python train.py --arch="vit" --train_examples=26041 --win_length=400 --num_classes=2 --moe="expert_choice" --num_experts=32 --patch_size=[8, 8] --conv_stem=false --pooling="mean" --optimizer="muon" --momentum=0.95 --cautious_weight_decay=true --batch_size=128 --final_lr_fraction=0 --warmup_steps=1030
Rows from block 9 of a small sound classifier, named by matrix and row number. Rows with one number within an expert belong to one neuron, the router's apart. Each number is 128 + 24 x the weight over its row's rms, rounded and kept within 0 to 255. All counts start at 0. After the name is the row's rms in percent of the matrix's.
Before each expert's rows are labels from the 100 clips, of 14976, where the router gives the expert most weight on average: "strongest on" is what is common among them; "band" is the frequency band that holds the peak. Only what is clearly more common there than usual is listed. The data: short read English sentences (LibriTTS-R).
# router: router (model.blocks.9.mlp.router.weight, 32x192, trained with AdamW), inputs 0-191
# up: expert up (model.blocks.9.mlp.up, 32x192x192), inputs 0-191
# down: expert down (model.blocks.9.mlp.down, 32x192x192, transposed), outputs 0-191

# expert 3
strongest on: voice: female
band: 4000 to 8000 Hz
router.3 122 [122 110 152 119 133 129  75  98 153 118 161 107 157 144 108 124 138 165 114 118 113 143  99 124  91 137 156 115  92 155  91 123 147 134 137 158 201 150 163 123 120 159 112 154 127  62 148 122 141 131 137 125 124 188 159 138 149 129 134 144 123 158 105 132 127 115 138 138 123 109  85 106 129 140  87 133 104 188 125 104 101 115 122 129 102 144 126  88 106 110 160 129 111 183 148 125  90 112 137 113 141 132  95 137 105  89 116 107 134 123 112 132 102 142 122 115 165 114 102 134 110 142 107 129  90  85 112 111 127 163  91 155 115 132 174 128 135 110 175 132 122  87  64  89 128 141 125 105 173 170 130 140 163 114 133 151 158 155 118 104 161 122 132 122 134 133 120  75 102 113  91 113 107 123 146 146 152 139 124 122 130 157 132 138 139 117 133 136 103  83 152 137]
up.3 084 [134 133 131  77 114 117 118 145 111  91 109 163 124 130 126 164 136 106 151 110 155 117 108 134 135 122 110 131  88 108 131 145 141 105 159 126  98 108 135 151 118 142 111 123 161 166 120 201 121  92 161 163 110 144 171 147 125 105 148  75 143 136 137 173 136 155 166  92 148 151 130 164 171 149  85 121  82 133 137 152 121 128 153 114 118  89 106 150  69 112 169 149 183 118 149 102 104 149 170 125 100 125 100  67 108 131 104 109 139 178 127 147 149 130 135 126 142 151 149 113 175  89  72 151 103 139 142 133 134 124 116  99 120 150 119 123 156 157 117 118 116 119 140 101 129 163 109 143 120 131 104 133 107 160 123 121  83  92 117 115 134 139 121 103  97 135 107 136 103 147 134 146 101 141 113  87 113 125 142 131 107 154 125 151 132 153 139 128  92 138 147 122]
down.3 096 [124 133 124 165 119 101 119 154 130  89 145 128 127 107 112 134 135 145  93 134 107 124 131 162 126 145 103 135 111 140 148 164 140 138 130  97  97 156 136 143 138 114  74 174 167 106 168 118 155 157 136  82 142  99 104 161 126 101 128 180  91  75 152  71 110  93 121 129  97  93  95 147 151 111 165 117 164 144 142 109 123 129 143 132  91 106 181 146 183 102  97 109 122 115 130  99 152 130 150 125 138 121 178 160 145 139 146 140  98 121 129 138 114 105 110 124 115 120 122 106 115 135 141  91 118 140 130 107 149 123 100 154 142 127 139 160 100  82 204 142 132 152 155 164 111 104 139 134 129 132 113 115 133 103 125 111 136 100 178 147  91 141 131  99 104 118 142 121 101 141 137 126 144 134 145 170 122 119 119 121 142 139  70  98 124 145 151 141 122 185 132 135]
up.4 097 [111  87 137  83 101 122  80 150 147 129 138  99  86 136 106 148 131 111 118 120 167 152 129 109 140 132 144 115 136 111 100 136  86 127 128 141 159 141 127 140  96 140 121 126 138 138 130 139 125 142 154 118 102 140 136 118 111  90  95 155  98 132 164  94 112 184 153 116 130 105  96 150 131  93 139  93 105 150 118 158 112 122 131  99 164  96 150 172 156 103 122 134 145 141 155 130 101 166 134 168 139 132 129 107  79 143 133 107 172  93 149 124 102 143 121 123 122 136  96 144 118  97 113 193 114 143 163 165 118 114 104 109 149 151 122 139 125 141 124 141  73  85 161 114 122 127 115 135 121 128 163 140  86 140 149 126 118 118 113 144 144 158 168 161 113 128  99 146  88 101 114 166  99 136  94 133 102 122  95 112  94 172 151 174 152 158 113 127 145 163 169 168]
down.4 105 [102 165 113 112 139 118 103 131 112 117 161 156 122  93 151 133 113 148 129 111  71 106  99 105 120 141  98 135 125 150 149 106 109 109 129  75 111 132 134 156 131 125 137 142 137 137 181 112 131 127 138 108 143 120 112 142  79 110 149 156 159  87 131 158 118  84 136 120 163 110 148 127 156 142 112 112 191  98 109 135 134 125 144 130 113 173 130 137  88 156 103 128 128 138 134 154 188  83 148  85 126 163 104  98 139 121  79 122 117 136 187  79  98 107 122 160 114 135 131 142 187 145 147 124 112 112 105 124 139 131 180 111 101 111 138 127 135 111 137 116 173 138 114 188 115 142 120 105 119 141 132 101 130 139 121 135 162 119 162 129 124  82 119 127  79 162 140 125 128 103 110  76 117 120 113 127 160 154 134 128 129 167 113 152 132 131 165 172 126 139 119 112]
up.5 102 [145 107 126  92  82 139 108 134 156 103 148 135 145 137 151 167 148  92 135 104 140 140 135 200 110 166 139 121 101 109 114 148  91 100 148 139 118 120 149  96 155 140 130 144 146 131 145 100 149 139  97 170 140 105 116 133 112 157 163 169  96 128 166  92 129 106 132 162 182 136  99  88 132 133 116 107 161 163 137  80 159 106 122 113 142  92 122 160 119 131 116 140 116 144 109 139  89 156  96 164 147 123 143 132  94 110 157 146 116  94  95 133 140 133  89  98 151 104  93 154 146  96 127 157  99 158 132 101 130 135 154  86  91 171 145 104 142 146  78 140 155 140 107 108 132 139 125 128 116 113 138 139 144 147 133 130 143 167 122 174 149 118 135  88 105 179  93  88 121 100 149 135 105 125 131 156  90 130 134  95 141 123 125 111 101 125 130  96 150 119 137 142]
down.5 097 [127 135 124 134 128 132 102 111  99 127 151 126 135 106 109 153 138 111 128 178 189 151 106 140 127 113 107 152 143 135  97 131 155 134  74 130 112 127 150 135 140 126 131  72 148 149 123 112 166  86 104 108 187 183 143  84 152 114  99 123 106 162  86 133 175 137 120 129 115 156 145 141 104 128 148 117 150 138 134 138 109 115 130 120 133  76 121 128 123  98  97 141 189 152 117 118 135 144 171 127 102 143 151 105 146  89  95  96 156 157 151  91 131 157  92 123  83 147 104 118 134 129 148 139 109 120  97 163 163 163 116 134 157 116 127 149 128  56 138  85 106 127 121 155 126 115 148 175 127 125 132 114 144 146 117 110 145 125  83 123 161 105 128 148 152  95 129  98 127 129 115 103 132 112 143 149 132 142 149 156 130 114 170 103  97 117 141 155 149  91 113  94]
up.6 073 [140 134  83 171 150 166 112 122 109 138 125 146 108 171 138 135 139 130 164 155 129 120 136 120 129 100 131  95 139 161  66 132 140 111 143 133 126 148 114 180 159  90 125  73 113 151 135 106 103 120 134  84 106 137 102 149 141 133 134 133 125 104 119 114 119 133 158 139 132 149  93 114 111 152 154 147 176 158 108 107  84 115 130 101  97 127 135  96  96 155  97 120 111 116 136 137 131 145  85 130 150 149 113  91  90 122 150 163 155 129 148 133 119 160 202 146  75 115 145 128 108 125 123 148 153 105 115 154 107 100 132 162 107 137  92 137 115 129 112 102 138 121 165 130 170 132 124 133 112  82 130 109 155 119 138 143 139 129 152 129 151 131 139 121 128 127 113 125 160 130 145 170 130 122 130 150 143 130 114 152 102  78 166 110 116  90 129  56 114 121 112 201]
down.6 066 [123 153 130 118 143 138 184 118  63 124 134  76 163 142 163  99 127 120 136 113 184 108 140 124 140 129  98 137  99 158 104 101 118 117 112 153 109 139 146 111 134 146 133 105 150 121  73 143 128 143 147 190 111 136 147 129 152 118 165 118 107 144 118 152 120 103 103 129 150 133 140  96 141 143  93 156 122 171 142 208 130 133 134 129 166 112 165 131 167 105 129 121 163 151 128  63  95 173 114 131 127 113  86 180 138 120 127 101 129 108 145  86 165 150 140 129  62 157 151 121 102 106 121  92 130 157 122 127 142 145 124  90 154 136 126 111 126 114 129 128 127 106 121 120 145 110 159 134 122 173 138  99  94 128  97 139 144 136 131 101 102 143 130 103 130 112 127 126 104 180 124 105 130 108 117 141 128 111 117 115 138 114 150 139 116 102 105 147 123 154 123  79]

# expert 26
strongest on: voice: female
band: 4000 to 8000 Hz
router.26 087 [148 135  88 117 108 117 158 130  83 115 121 151 133 125 113 102 115 137  99 124 175 132 135 109 158 111 126 130 120 148 114 144 107 130 148 147 133 120 150 161 110 109 115  93 127  92 110 113 107 110 136  87 119 129 155 156  93 143 137 162 105 111 169 127  73  96 154 128  86 149 134 198 123  97 183  93 121 153  91 131 146 130  99 129 135 171 125 122 153 121 104 140 135 135 154 119 159 149 158 139 133 152 153 130 147 139 122  69 159 128 172 138 167 135  78 139 175 148 135 144 144 118 196 135 129 114  86 113 133 135 181 175 152 105 121 150 130 124 140 120 134 151  73 103 108 138 153 114 110 156  81  99 135 112 144 107 105 126 153 141 116 122 108 107 124 135 125 103 145 146 133 128 144 112  98 139 118 133 177 124 119 132  93  98 126 122 127 112 166  95 133  94]
up.3 104 [126 141 147  98 123 100 153 142 178 148 139 151 160 131 157 112 102 129 130 122 152 145 129 117 118 131 122  83 138 114 190 108 107 124 116 138 111 126  71 101  92  71 181 116 157 133 121 139 122 121 144 181 128 130 131 130 115 153 143  91 168 103 111 100 137 146 163 160  63 160 113 116 127 121 141  83 131 153 136 150 163 128 126 131 139 130 107 109 157 118  95 129 161 155 138 143 116 112 117 172 162 127 121 164 112 130 134  93 112 157 146 159 159 110 168 134 162 113 141 141 162 129 146 102 142 147 138 151  84 128 134 128 115  95  98  91 163  61  79 148  97 152 154 135 106 129  67 150  90 132 163  92 133 133 146  96 134 135 126 134 137 132 105 116  82 123 126  91 144 115 119 119 140 143 114 134 138 158 107 137 125 127 110 143 118 139 135 109 110 146 105 103]
down.3 098 [122 113 156 129 133 136 107 161 139 180 111 136 108 101 158 147 142 107 128 143 124 125 142  97 108  95 132 106 134 157 122 145 137 176 106 113 143 126 142 165 139 107  95  96 154 164 118 166  78 151 130 104 115 122 131 104 111 153 172 112 129 150 135 165 133 135 156 161 100 139 117 167  78 119 121 149 115  83 115 135  53 126 143 117 124 153  86 132 148 139 160 116 117 141 129 119  89 120 147 122 113 144 161 127 143 154 192 152 102 113 129  99 111 144 139 118  83 102 137  97 159 131 126 121 137 108 145 146 116 133 158 124 138 144 122 115 107 178 121 127 147  93 109  93 139  96 117 131 159 138 115 119 105 119 148 148 163 160 147 170 110  98 141 135 113 122 113 123  93 139 106  88 113 127  94 129 117 129 192 129 147 134 124 173 146  93 100  84 148 110 175  81]
up.4 094 [ 94  95  62  88 134 166 113 139 105 113 117 151 130 101 108 123 140 108 122 135 136 142 121 147 117 131 129 121 102 151 157 154 125 162 127 143 130  98 125 131 156 124 114  80 133 120 146 150  89  91 110 112 131 108 143 134 133 132 147 119  94 142 110 113 128  95 119 143 169 166 107 140 156 174  95  96  87 166 124 176 111 119 139 151 147 139 150 117 143 121 156 127 196  87  79 175 159 151 133 130  84 138 177 107 107 113 114 119  81 121 112 115 148 145  93 111  88 139 136 124 110 146 144  90 148 111  88  99 132 179 127 124 154 135 119 145 133 127 162 158 120 121 111 151 146 105 101 155 107 167 138 159 143 135 134 150 136 101 120 128 131 136  90 161 113 144 116 107 154 159 134 116 133 135 129 158 147 128 118 117 157 141 101  81 178  80 137 155 122 122 126 167]
down.4 104 [152 148 187 135 133 139 137 170 125 117 139 135  70 139 149 149 172  97 117 103 192 106 149 157 131 128 142 118 122 109 114  95 104 134 174 126 139 152 121 132 105 129 148 112 162 160 101 189 165 147 113 127 151 104  84 156  78 108 116 156 145 110 131 114 166 139 176  87 141 103 142 118 114  99 131 117 155 128 118 144 131 169 148  95 129  97 149 141 142 150 127 143 121 134 116 119 115 129 115 115 141 141 127 113  84 132 145 102 158 130 113 132 142 106 170 127 113 105 129 152 133 113 116 164 122 118  86 132 151  99 124 136 172 101 171 107 114 126 120  79 136 129 143 118 124 126 149  60 117  58 140 145 141 150 115 139 168 117 125 107  79 122 122  92 130 108 109 119 133 111 138 143 148 127  84 119 127  93  79 140 133 122 154 128 136 155 123 106 106 156 139  96]
up.5 108 [108 177 144 137 130 137 144 127 118 111 138 138 157 130 134 123  86 105 156 132 135  89  82 132 143 152 120 160 117 159 115 136 134 149 140 124 108 133 153 125 128 175 159 139 103 161 118 145 149 125 126 110 114 131 157 120 134 140 140 154 171 127 151 121 100 113 153 110 115 119 127 123 143 118 133 122 114 115  50 137 102 138 165 158  90 159 133 108 143 118  90 132 121 109  87 148 107 151 148 161 122 139 126 105 172 134 146 131 130 102 169  98 148 121  82  77 103 150 123 134 124 152 128 137  90  91 111 161 156 110 104 115 127 100 185 104 116 179 125 158 101 115 131 143 162 215 132 136 126 133 127 166 140 106 117 116  63 123 113 128 140  99 135  84 117 105 115 160 125 196  95 100 115 157 104 126 135  85 110 124 118 125 133 103 130 145 121 132 105 116 127 151]
down.5 104 [131 114 161 104 150 111 147 143 149 138 168 148 106 117 133  91 110 125 121 159  79 136 153 112 123 158 136 120 105 143 161 144 132 158 106 134 154 168 107 115 129 122 157 102 149 125  91 128  89 146 150 125 153 126  75 134 141 121 126 139 126 144 124 149 116 173 126 113 164 161 122 117 118 106 118 174  85 106 100 154 125 134 123 117 148 138 128 134 149 132 169 131 112 142 118 121 130  94 105 126 136  92  96 142  87 121 110 107 105  89 108  80 108 138 150 156  89  86 157 134 103 123 149 121 161 138 142  86 159 142 141 131 127 124 116 147 159 134 107 136 125 129  92 135  75 134 117 138 151 158 170 121 106 110 125 106 129 113 114 119 200 115 104 135 129 155 112 127 107  72 138 130 137 156 167  98 125  69 119  92 174 135 150 140 151 126 183 121 117 111 199 148]
up.6 093 [107 130 135 172 109 137 169 133 161 112 135 145 142 130 170 140  99 114 134 161 119 146 167 138 123 115 106 163 118 110 167 124 148 135 152  84 161 177  88 118 126 161 136 149 133 108  71 126  97 148 117  97 114 124 111 135 122  81 119 104  82 158 127 128 135  77 122 132 122 116 111 143 126 191 130 129 131 119 145 113 119 135 103 153 103  85 151 137 173 132 114 143 123 123 160 154 126 144 121 123 119 136 134 146 128  82 137 104 139 142 131 147 124 140 140 132 130 158 126 144 187 126 127 100 129 146 110 103  85 115  91 123 140 114  99 118 127 145 108  79 108 179 155 122 152 144 112 110 112 175 105 149 102 123 130 138 124 120 166 145 132  97  84 130 135 160 109  76 120 140  89 170 139 140 137 144  63 140  89 105 130 130 161 129 134  78 151 143 145  88 116 100]
down.6 097 [121 137 134 110 166 126 100 131 109 140 130 124 112 130 125  93 143 150 104 147 169 124  91 118 127 128 190 124 152 160 103 141 163 132 107 153  99 112 101 133 160  97 111 148  96 161 137 132 135 113 128 107 143  99 106 118  84 140 107 130 205 124 122 137 106 127 115 144 151 148 132  67 115 142 141  87 140 122 132 131  90 131 111 145 142 139  96 149 100 132 169 162 150 106 109 108 116 143 125 161 161 141  81 143 130 146 163 148 132 180 101 179 136 109  82 144 134 110 143 104 117  96  76  89 118 111 121 151 170 126 123 134 108 142 117 121 124 147 127 111 140  93 171 151 149 128 130 106 153 165 140  95 130 160 106 123  73 138 115 136 164 146 151 108 147 102 163 122 103 113 119 155 137 151  99 127 122  88 161 138 158 141  98 118 105 103 115 106 122 175 115  94]

# expert 20
strongest on: voice: male
band: 4000 to 8000 Hz
router.20 115 [ 91  96  87 111  98 125 148  80 109 175 131 143 170  94 134 103 129 151 135 145 141  95 144 135  91 139 118 117 137 145 110 143  80 195  81 168  93 140 127 150 124  71 153 139 137 125 134 123 154 106  99 134 105 147 163 157 157 106 163 118 159 156 121 124 129 156 108 136 152 138 146 135 113 134 113 110 165 129 121  88 148 129  98  95 174 116 132 131 142 119 155 124 140 155 142 138  91 113 136 145 149 114 174 160 122  96  98 118 123 143 114  93 111 101 100 110 111 112 150 157 140 132 125 128 105 172 158 159 113 134 143 174  96 146 114 127 126 122 168  80 133 153 110 143 104 161 101 101 117 134 159 100 135 143  74 121 147 139 136 102 141 151 141 148 144 153 100 115 122 108 123 109 134  89 102 120 142  88 111 151 119 117 144 114 172 105 134 136 148 109 108  85]
up.3 190 [150 102 103  96 110 115 115 133  99 169 115 136 131 151 138 119 150 140 131 126  76 136  86 145 147 147 138 145 150 138 109 126 146 112 113 172 126 106 104 132 105 163 132 111 125 123 140 114 120 155 142 124 127 120 104 129 124 102 158 136 115  97  91 202 127 127 122 143 143 148 166 117  71 119 122  95 156 119 160 132 192 109 115 146 126  89 172 144 135  94 116 141  80 104 135  83 148 129 151 117  84 127 107 140  81 143 147 134 146 129 127 119 145 129 135 147 150 147  96 138 100 151 120 161 153 125 177 135 152 132 135  93 126 119 136  99  85 112 155 138 108 102  80 110 131 113 126 102 133 138 147 109 103 147 148 154  95  95 177 125 127 149 140 114 134 179 105 142 141 128 107 145 136 180  93 125 154 123 128 167 167 130 181 137 102 123 112 120 107 145  64 119]
down.3 126 [101 203 150 155 121 153 162 108 157  99 144 105 129 141 118 157 127  95 156 108 162 150 156  84 134 118 126 107 123 138 128 134 142  89 139  78 113 149 137 132 151 129  97 123 107 151 104 139 160  92 136 143 111 101 127 120 122 136  94 115 126 148 134  61 140 143  89 102 118 107 122 113 189 142 138 125  91 146 129 150  63 137 130 146 126 148 114 124 124 185 147 129 168 147 133 131  89 136 135 118 156 148 124 128 155 102 121 123 151 131 130 127 135 103 103  91 153 105 157 107 155  66 133  78  86 150 110 113  97 139 104 155 144 155 112 152 139 140  95  97 124 154 157 137 133 158 150 153 124 108 111 140 113 129 117 158 116 135 110 121 136 112 141 128 154 105 148 115 123 118 155  92 162 115 121  91  81 127 148 114 130 144 100 112 146 164 150  97 141 155 185 127]
up.4 086 [140 118 151 111 167 154 184 128  97 103 157 161 115 126 109 131 129 109 156  93  97 131 131 130 156 129 163  97 104 168 112 130 129 131 101 173 137 129 121 130 116 117 127 133 123 140 141 101 131  98 101 120 122 125 115  66  75 106 166 112 120 155 140 117 130 153 138 167 110 105  94 130 107 123 118  97 147 121 162 117 121 150 125 114 147 130 155 121 125 140  90 143 100 159 136 129 128 152 119 128 167 163 151 152 126 164 137 162 108 111 126 194 116 130  83 150 154 102  96  84 132 151 146 126 153 134 115 100 115 101 157 115 133 109 134 128 104 131 137 116 109 161 147 112  96 135 141 142 156 133 115 116 148 151 143 167 128  91 159 138 128 153 172 140 149  73  84 114 107 123 106  86 106  97  81 103 126 129 135 142 164 198 159 156 102 133 134 146  81 101 144 117]
down.4 082 [122 105 106 138 133 118 132 104 114 144 126 145 119 101 161 108 119 121  69 150 104 156 147 152 101 131  95 149 126 107 123 135  96 124 190 102 115 163 102  97 166  95 186 150 130 151 154 132 170 127 127 135 131 140 157 169 148 130  99 119 121 126 116 112 111 131 130 100 180  81 143 112  96 110 171 146  87 116 115  96 122 111 108 102 122 146  98 123 146 130 121 115 172 102 113 115 102  81 143 122 135 127 153 114 150  89 147 119 143 154 138  77 118 115 146 123 108 172 159 122 130 101 119 151  98 111 132 106 172 179 129 138 136 171 124 131 178 128 123 114 141 124 115 139 115 105 102 142 145 128 114 154  74 150 130 122 121 114 125 152 130 123 124 110 131 197 111 119 179 117 103 144 145 162 151 108 131 171 139 143 122  64 120 151 116 111 124 116 169 135 120 154]
up.5 141 [135 146 138 132 177 132 114 127 142 135 135 134 154 142 134 146 124 100 161 131 118  88 142 103 104 154 138  77 108  88 141 134 153 124 131 117 172 133 144 123 116 126 119 103  98 170 121 151 155 131 140  67 130 144 118 189 136 175  91 157 152  85 120 121 123 147  83 161 121 145 108 111 144 119 138 156 100 172 166 165 125 145 132 108 131 113  74  76 141 120 139 124  98 141 142 168 100 148 121 156 121 129 117 118 192 130 118 137 114 155  88 105 167 102 156 127  93 119 123 106  99 124 120  93 116 140 127 120 116  87  64 123 114 110 122 102 136 157 118 149 131  72 135 151 128 161 119 130 148 143 134 136 116 155 153  88 127 116 115 140 180 108 121 124 129 114 120 165  93 128 135 103 113  99 162 148 153 143 112 101 133 145 107 138 167 143 166 127 111 114 110  98]
down.5 123 [119 111 119 152 101 137 133 153 162 103 129 110  92 109 121 117 139 153 127 121 132 169 110 129 116  87 116 146 151 171 133 148 111 127 127 127  98 154 143 124 116 139 126  96 123 104  92 118 110 144 126 156 150 120 134 128 104  77 152  81 111 140 105 113 112 115 148 107 131  98  91 185 113 151 111 101 142  90 122 133 154 134 133 151 117 104 137 170 109 137 135  79 138  95 144 114 115 137 105 119 105 160 149 172 100 146 154 115 108 112 163 128 128 152 125 145 155 149 123 119 125 125 151 121 142 139 106 128 112 171 187 138 128 108 153 145 133 113 141 100 135 189 179 110 132 100 120 114 115 135 162 158 108 111 109 170 121 129 126 129 109 116 113 143 107  98 122 145 117 147  98 181 126 171 107  83  79  96 177 149 125 153 122 131 107 135  55  95 156 175 146 168]
up.6 152 [154 164 104 134 114 159 145 100 118 170 136 134  79 131 116 120 119 152 131  89 117 127  93 103  97 136 126 149 133 141 124 146 130 126 144 133  80 168 117 128 140 126 126 159 146 100 124 109 106 116 112 123 118 144 122 113 134 107 127  89  70  90 137 129 120 128 147 118 134 156 118 131 160 130 148 141 162  75 118 166 142 112 111 177  97 133 179 162 156 131 120  79 157 137 207 112 141  61 152 118  90  83 141 113 125 127 150 119 140 140 130 156 126 139 115 140 135 124 147 148 115 153 102 126 120 129 112 188 107 140 127  70 158 121 132 142  93  88 156 156 171 125 123 119 156 102 115  92 107 124 123 142  91 134 126 178 145 104 177 111 108 127 135 132 102 119 124 113 147 154 145 169 132 111 128 135 118 120 109 168 154 117 121 112  89 116 118 147 101 148 113 165]
down.6 109 [118 144 152 139 154 107 108 114 138 108 147  59 155 142 149 113 131 156 161 142 133 128 117 134 135 132 132 106 100 113 104 144 113 110 132 137 117  81 118 137 104 173 113 100  87 161 152  95 169 106 147 130  98 130 127 135 127 134 145 137 178 128 143 105 153 128 101 163 104 119 158 144 110  94 150 120 104 162 134  97 108 123 107 106 145 145 122 114  77 115 141 185 114 133 105 139 120 124 106 139 176 166 137 153 159 151 124 102 125 125 129 116 121 116 176 121 127 112  86 111 129 116 148 146 118 155 109  91 139 146 170 139 133 124 139 114 128 162 112  87 106 160 151 151 112 108 145 138 151 146 149 125  94 125 124 122 141 105 106 112 147 128 161 134 148 143 128  92 107 103 128  91 165 130 104  72 106  94 114 133 111 105 231 165 150 130 113 132 143 185 109 117]

# expert 2
strongest on: voice: male
band: 4000 to 8000 Hz
router.2 122 [110 150 142 115 140 120 120 147 169  99 126 119 189 133 112 149 120  99 112 160 134 115 162 125 156 167 171 149 133 143 134  88 108 125 160 147 141 164  97 135 120 130 111 139 167 142 134 144 119 132 119  89 115 139  95 144 111 117 119 122 169 142 133 102 148 133 116 155 111 134 121 143 171 160 163 143 156  94 153 136 157  94 167 145 160 130 126  90 107 126 140 122 110 103 148 155 122 129 124 144  99 113 155 168 139 100 127 121 103 149 134 105 163 155 172 118 166 118  63 116  77 123 123 160  96  93 134 102 161  98 127 118 107 126 133 122 102 170 130 106 153 124 164 156 128 156  84 131 130  75 117 124 122 134 112 102 120 145 151 120 161 153 121  93 141 149  90 101 134 133 122 133 100 104 103 113 107  96  78 152 115 122 162 144 155 185 160 176 119 142 133 139]
up.3 031 [129 134 135 126 109 114 114 125 109 159 167 129 117 128 156 122 143 116 111 135 133 120 112 118 104 134 157 122  98 152 137 142 178  81 120 139  80  96 137 110 151 126 121 185  96 105 163 111 109 100 148 164 135 158 134  92 141 113  91 162 112 151 132 118 128 109 132  87 101 165 183 167 158 129  73 128 104 111 113 111 127 109 118 117 139 131 123 112 157 141 141 178 165 119  71 114  93 146 119 112 145 127 138 116 143 125 132 147 103 143  93 110 134  92  95 120 139 144 138 116 143 123 123  83 170 115 124  99 176 123 127 102 104  70 142 144 130 147 113 127 121 135 128 101 154 159  93 114 157 107 154 100 121  86 122 124 149 130 147 192 137 113 134 172 158 124 175 145 109 152 117 146 114  97 106 132  99 136 148 125 136 129 111 155 168 120  91 166 161 157 126 156]
down.3 047 [128 131 163 133 145  99 132 107 139 150 105 141 114 129 141 137 134 173 120 121 119 128  90 119 136 139 109 154 151 163 153 124 132 121  83 150 122 143 108 111  96 106 140  80 156 116 129 120 121 118 119 116  91 127 108 118 130 112  98 113 112 175 114 105 110 118 180 172 120  82 140 109 131 130 126 155 130 150 126 139 108 173 145  81 138 156 116 148 123 116 150 197 115 147 169 109 128 119 136 109 148 116  81 119 103 148  52 146 155  75 107 121 125 134 154 149 123 170 111 120  90 125 147 186  98 111 130 113 113  87 136 152 147 151 130 169  83 113 127 151 111 100  90 132  81 143 142 118 126 150 141 121 130 161 166 142 145 141 116 128 136 130 113 133 145  86  88 125 130 146 141 137  93 143 120 124  93  74  98 132 142 125 124 162 144 124 138 152 122 181 170 114]
up.4 116 [150 132 116 160 178 107 140 104 120 101 166 117 105 115 124 130 142 150 165  87 137 154 126 113 124  99 157 124 132 115 117 105 123 124 164 103 162 119  34 135 122 117 139 137 143 144 100 137 159 106 124 122 113 125 157 151 129 117 110 149  88 132 115 133 131 135 126 173 137 142 158 110 126 113 148 116 128 104  86 100 171 130 175 178 159 177 119 159 120 121 145 112 129 108 166  94 111 141 176 145 158 173 146 130  81 142 145 137 145 106 109 101 113 111 132  99 125 132 136 111 121 122 120 143 102 100 103 138 101 142 132 128 177 148 119  82 113  91 127 153 117 119 120 118 146  80 128 108 138 146 142  90  90 155  82 145 122 158 141 144  95 133 152 141 144 125 137 124 147 116 126 102 114 129 136 137 117 120 149 113 161 175 139 140  95  50 110 137  98 146 149 100]
down.4 106 [ 89 124 130 126 124 108 138 187 195 131  92 105 153 172 174 132 122  85  89 142 136 127 154 107 133 125 146 109 136 144 146 123 123 126 131 113 113 127 187 140 132 110 127 105 146 125 135 141 121 150 140 120 143 168  92 137 125 130 122 150 152 116 160 119 147 114 161 136 138 132  97 156 138 168 132 148 142 120 177 144 137 120  95  85 143 118 140 139 174 124 107 155 162 187 126 163 109 119 122  68 115  98 106 121 160 126 152 101 133 120 169 132  99 105 125 114  84 126  96 116 109  97 136 129 121 152 137 135 165 103 108 133 109 100 107 114 143 173 129  84 147 161 118 148  76 119 116 122 128  96 114 176 168  69 178  86 114 102 117 134 155 104 126 106 103 142 132 136 123 142 130 129 118  87 110 120 102 120 108 125 130 107 107 122 172 133 103 106 133 135 133 154]
up.5 156 [ 93 107 101 169 107 139 100 107 154 134 128 150 161 177 104 115  98 135 122 158 114 124 127 131 140 168 149 106 129 115 138 136  96  96 147 146 113 140 128 170 160 134 103 143 147 122  91  90 151  97 116  72 114 111 133 152 120 109 122 141 122 115 111 149 156 123 158 146  66 128  94 120 129 101 150 122 196 134 129 126 124  90 133 167  80 129 163 155 104  86 141 117 158 115 121 133 165 149  97  89 166 136 123 123  74 125 140 143 139 151 129 174 107 139 136 125 140 133 115 117 144 100 125 130 137 149 128 148 172 120 131 118 135 150 167 109 113 145  93 134 104 181 148 142 135 155 126 139 109  80 119 132 155 102 132 129 140 134  88 125  69 123 151 141 146 119 100 132 117 136 199  62 133 154  97  89 124  95 118 126 115 142 129 137 117 115 120 142 127 134 140 112]
down.5 109 [168 135 160 119 158  71 161 163 117  90 110 106 109  99 132 160 125 139 155 154 128 125 142  90 127  97  96 146 135 117  73 137 121 156 134 121 126 122 123 118 120 155 140 107 121 132 165 181 102 144 139 163 124 152  97 106 106 136 122 124 151 110 165  76 121 119 141  78 164 124 181 124 139 123  90 127  54 132 123 122 157 122 154 117 138 140 128 104 152 177 116 165  85 136 139 137 104 104 147 140  70 111 102 138 153 150 129 101 148 126 130  74 147 148 124 130 100 119 122 140 123 137 139 138 144 112 101 115 138 163 113 118 140 111 106 140 123 109 107 117 172 130 122 115 117 148 155 131 148 146 132 102 114 153 119 131 120 114 174 154 137 126  92 150 164 149 158 144 137 105  82 163 141  72 149 135 105 173 122 148 141 102 132  99 136 115 138  99 113  79 121 144]
up.6 072 [120 124 115 108 143 133 155  78 133 164 145 129 161 134 135 163 138 160 118 124  52  74 143  97 126 129 134 135 167  90 109 145 126 117 137 140 120 123 130 123 122 136 108 170  82 151 132 167 188 152 121 176 161 138 109 123 129 121 154 137 152 154  77 102 104 138 108 135 128 134 149 144 133 147 133 144 111 164 120 131 138 113 115  89 105 140 147 132 155 144 118 156 110 127 122 113 165 106 138 100 129 119 107 100 137  63  98 119 110 134 111 115 142 104 120 109 131 125 116  95 146 122 132  75 131 195 116 141 163 113 127 159 121 155 124 181 104 121 111 147 143 142 129 170 121 113 116 119 126  95 127 140 142 143 138 158 154 118 111 139 136 106 107 127  92 179 117 131 130 102 107 155 143  96 121 137 119 157  86  81 123 123 160 107 138 126 178  70 110 163 111 160]
down.6 067 [164 144 136 140 119 132 126 155 130 106 117 108 115 131 145 113  79 130 131  97 146 152 123 141 132 128 172  93 108 122 129 155 143 174 106 116 141  89 134 115 112 142 131 129 163  96 121 136 104 139 136 100 105 105 106 122  91 128  82 124  94 114 152 134 122 153  67 150  97 115 140 102  77 173 101 141 113  58 119 117 112 120 132 179 152 141 103 110 100 124 158 158 146 127 124 138 132 144 131 152 141 103 123 113 153 163 142 126  88 176 129 152 104 117 153 132 131 147 118 136 115 149 134 184 164 154 108 106 165 138 130 109 136  94 157 126 132 166 124 109 122 152 109 114  78 147 128 148 150 145 138 112 141 109 124 105  79  93 139 131  95 114 163  89 133 131 133 146 147  87 133 121 135 171 148 142 151 158 164 141 168 148 108 105 119 125 111 184 147  95 147  81]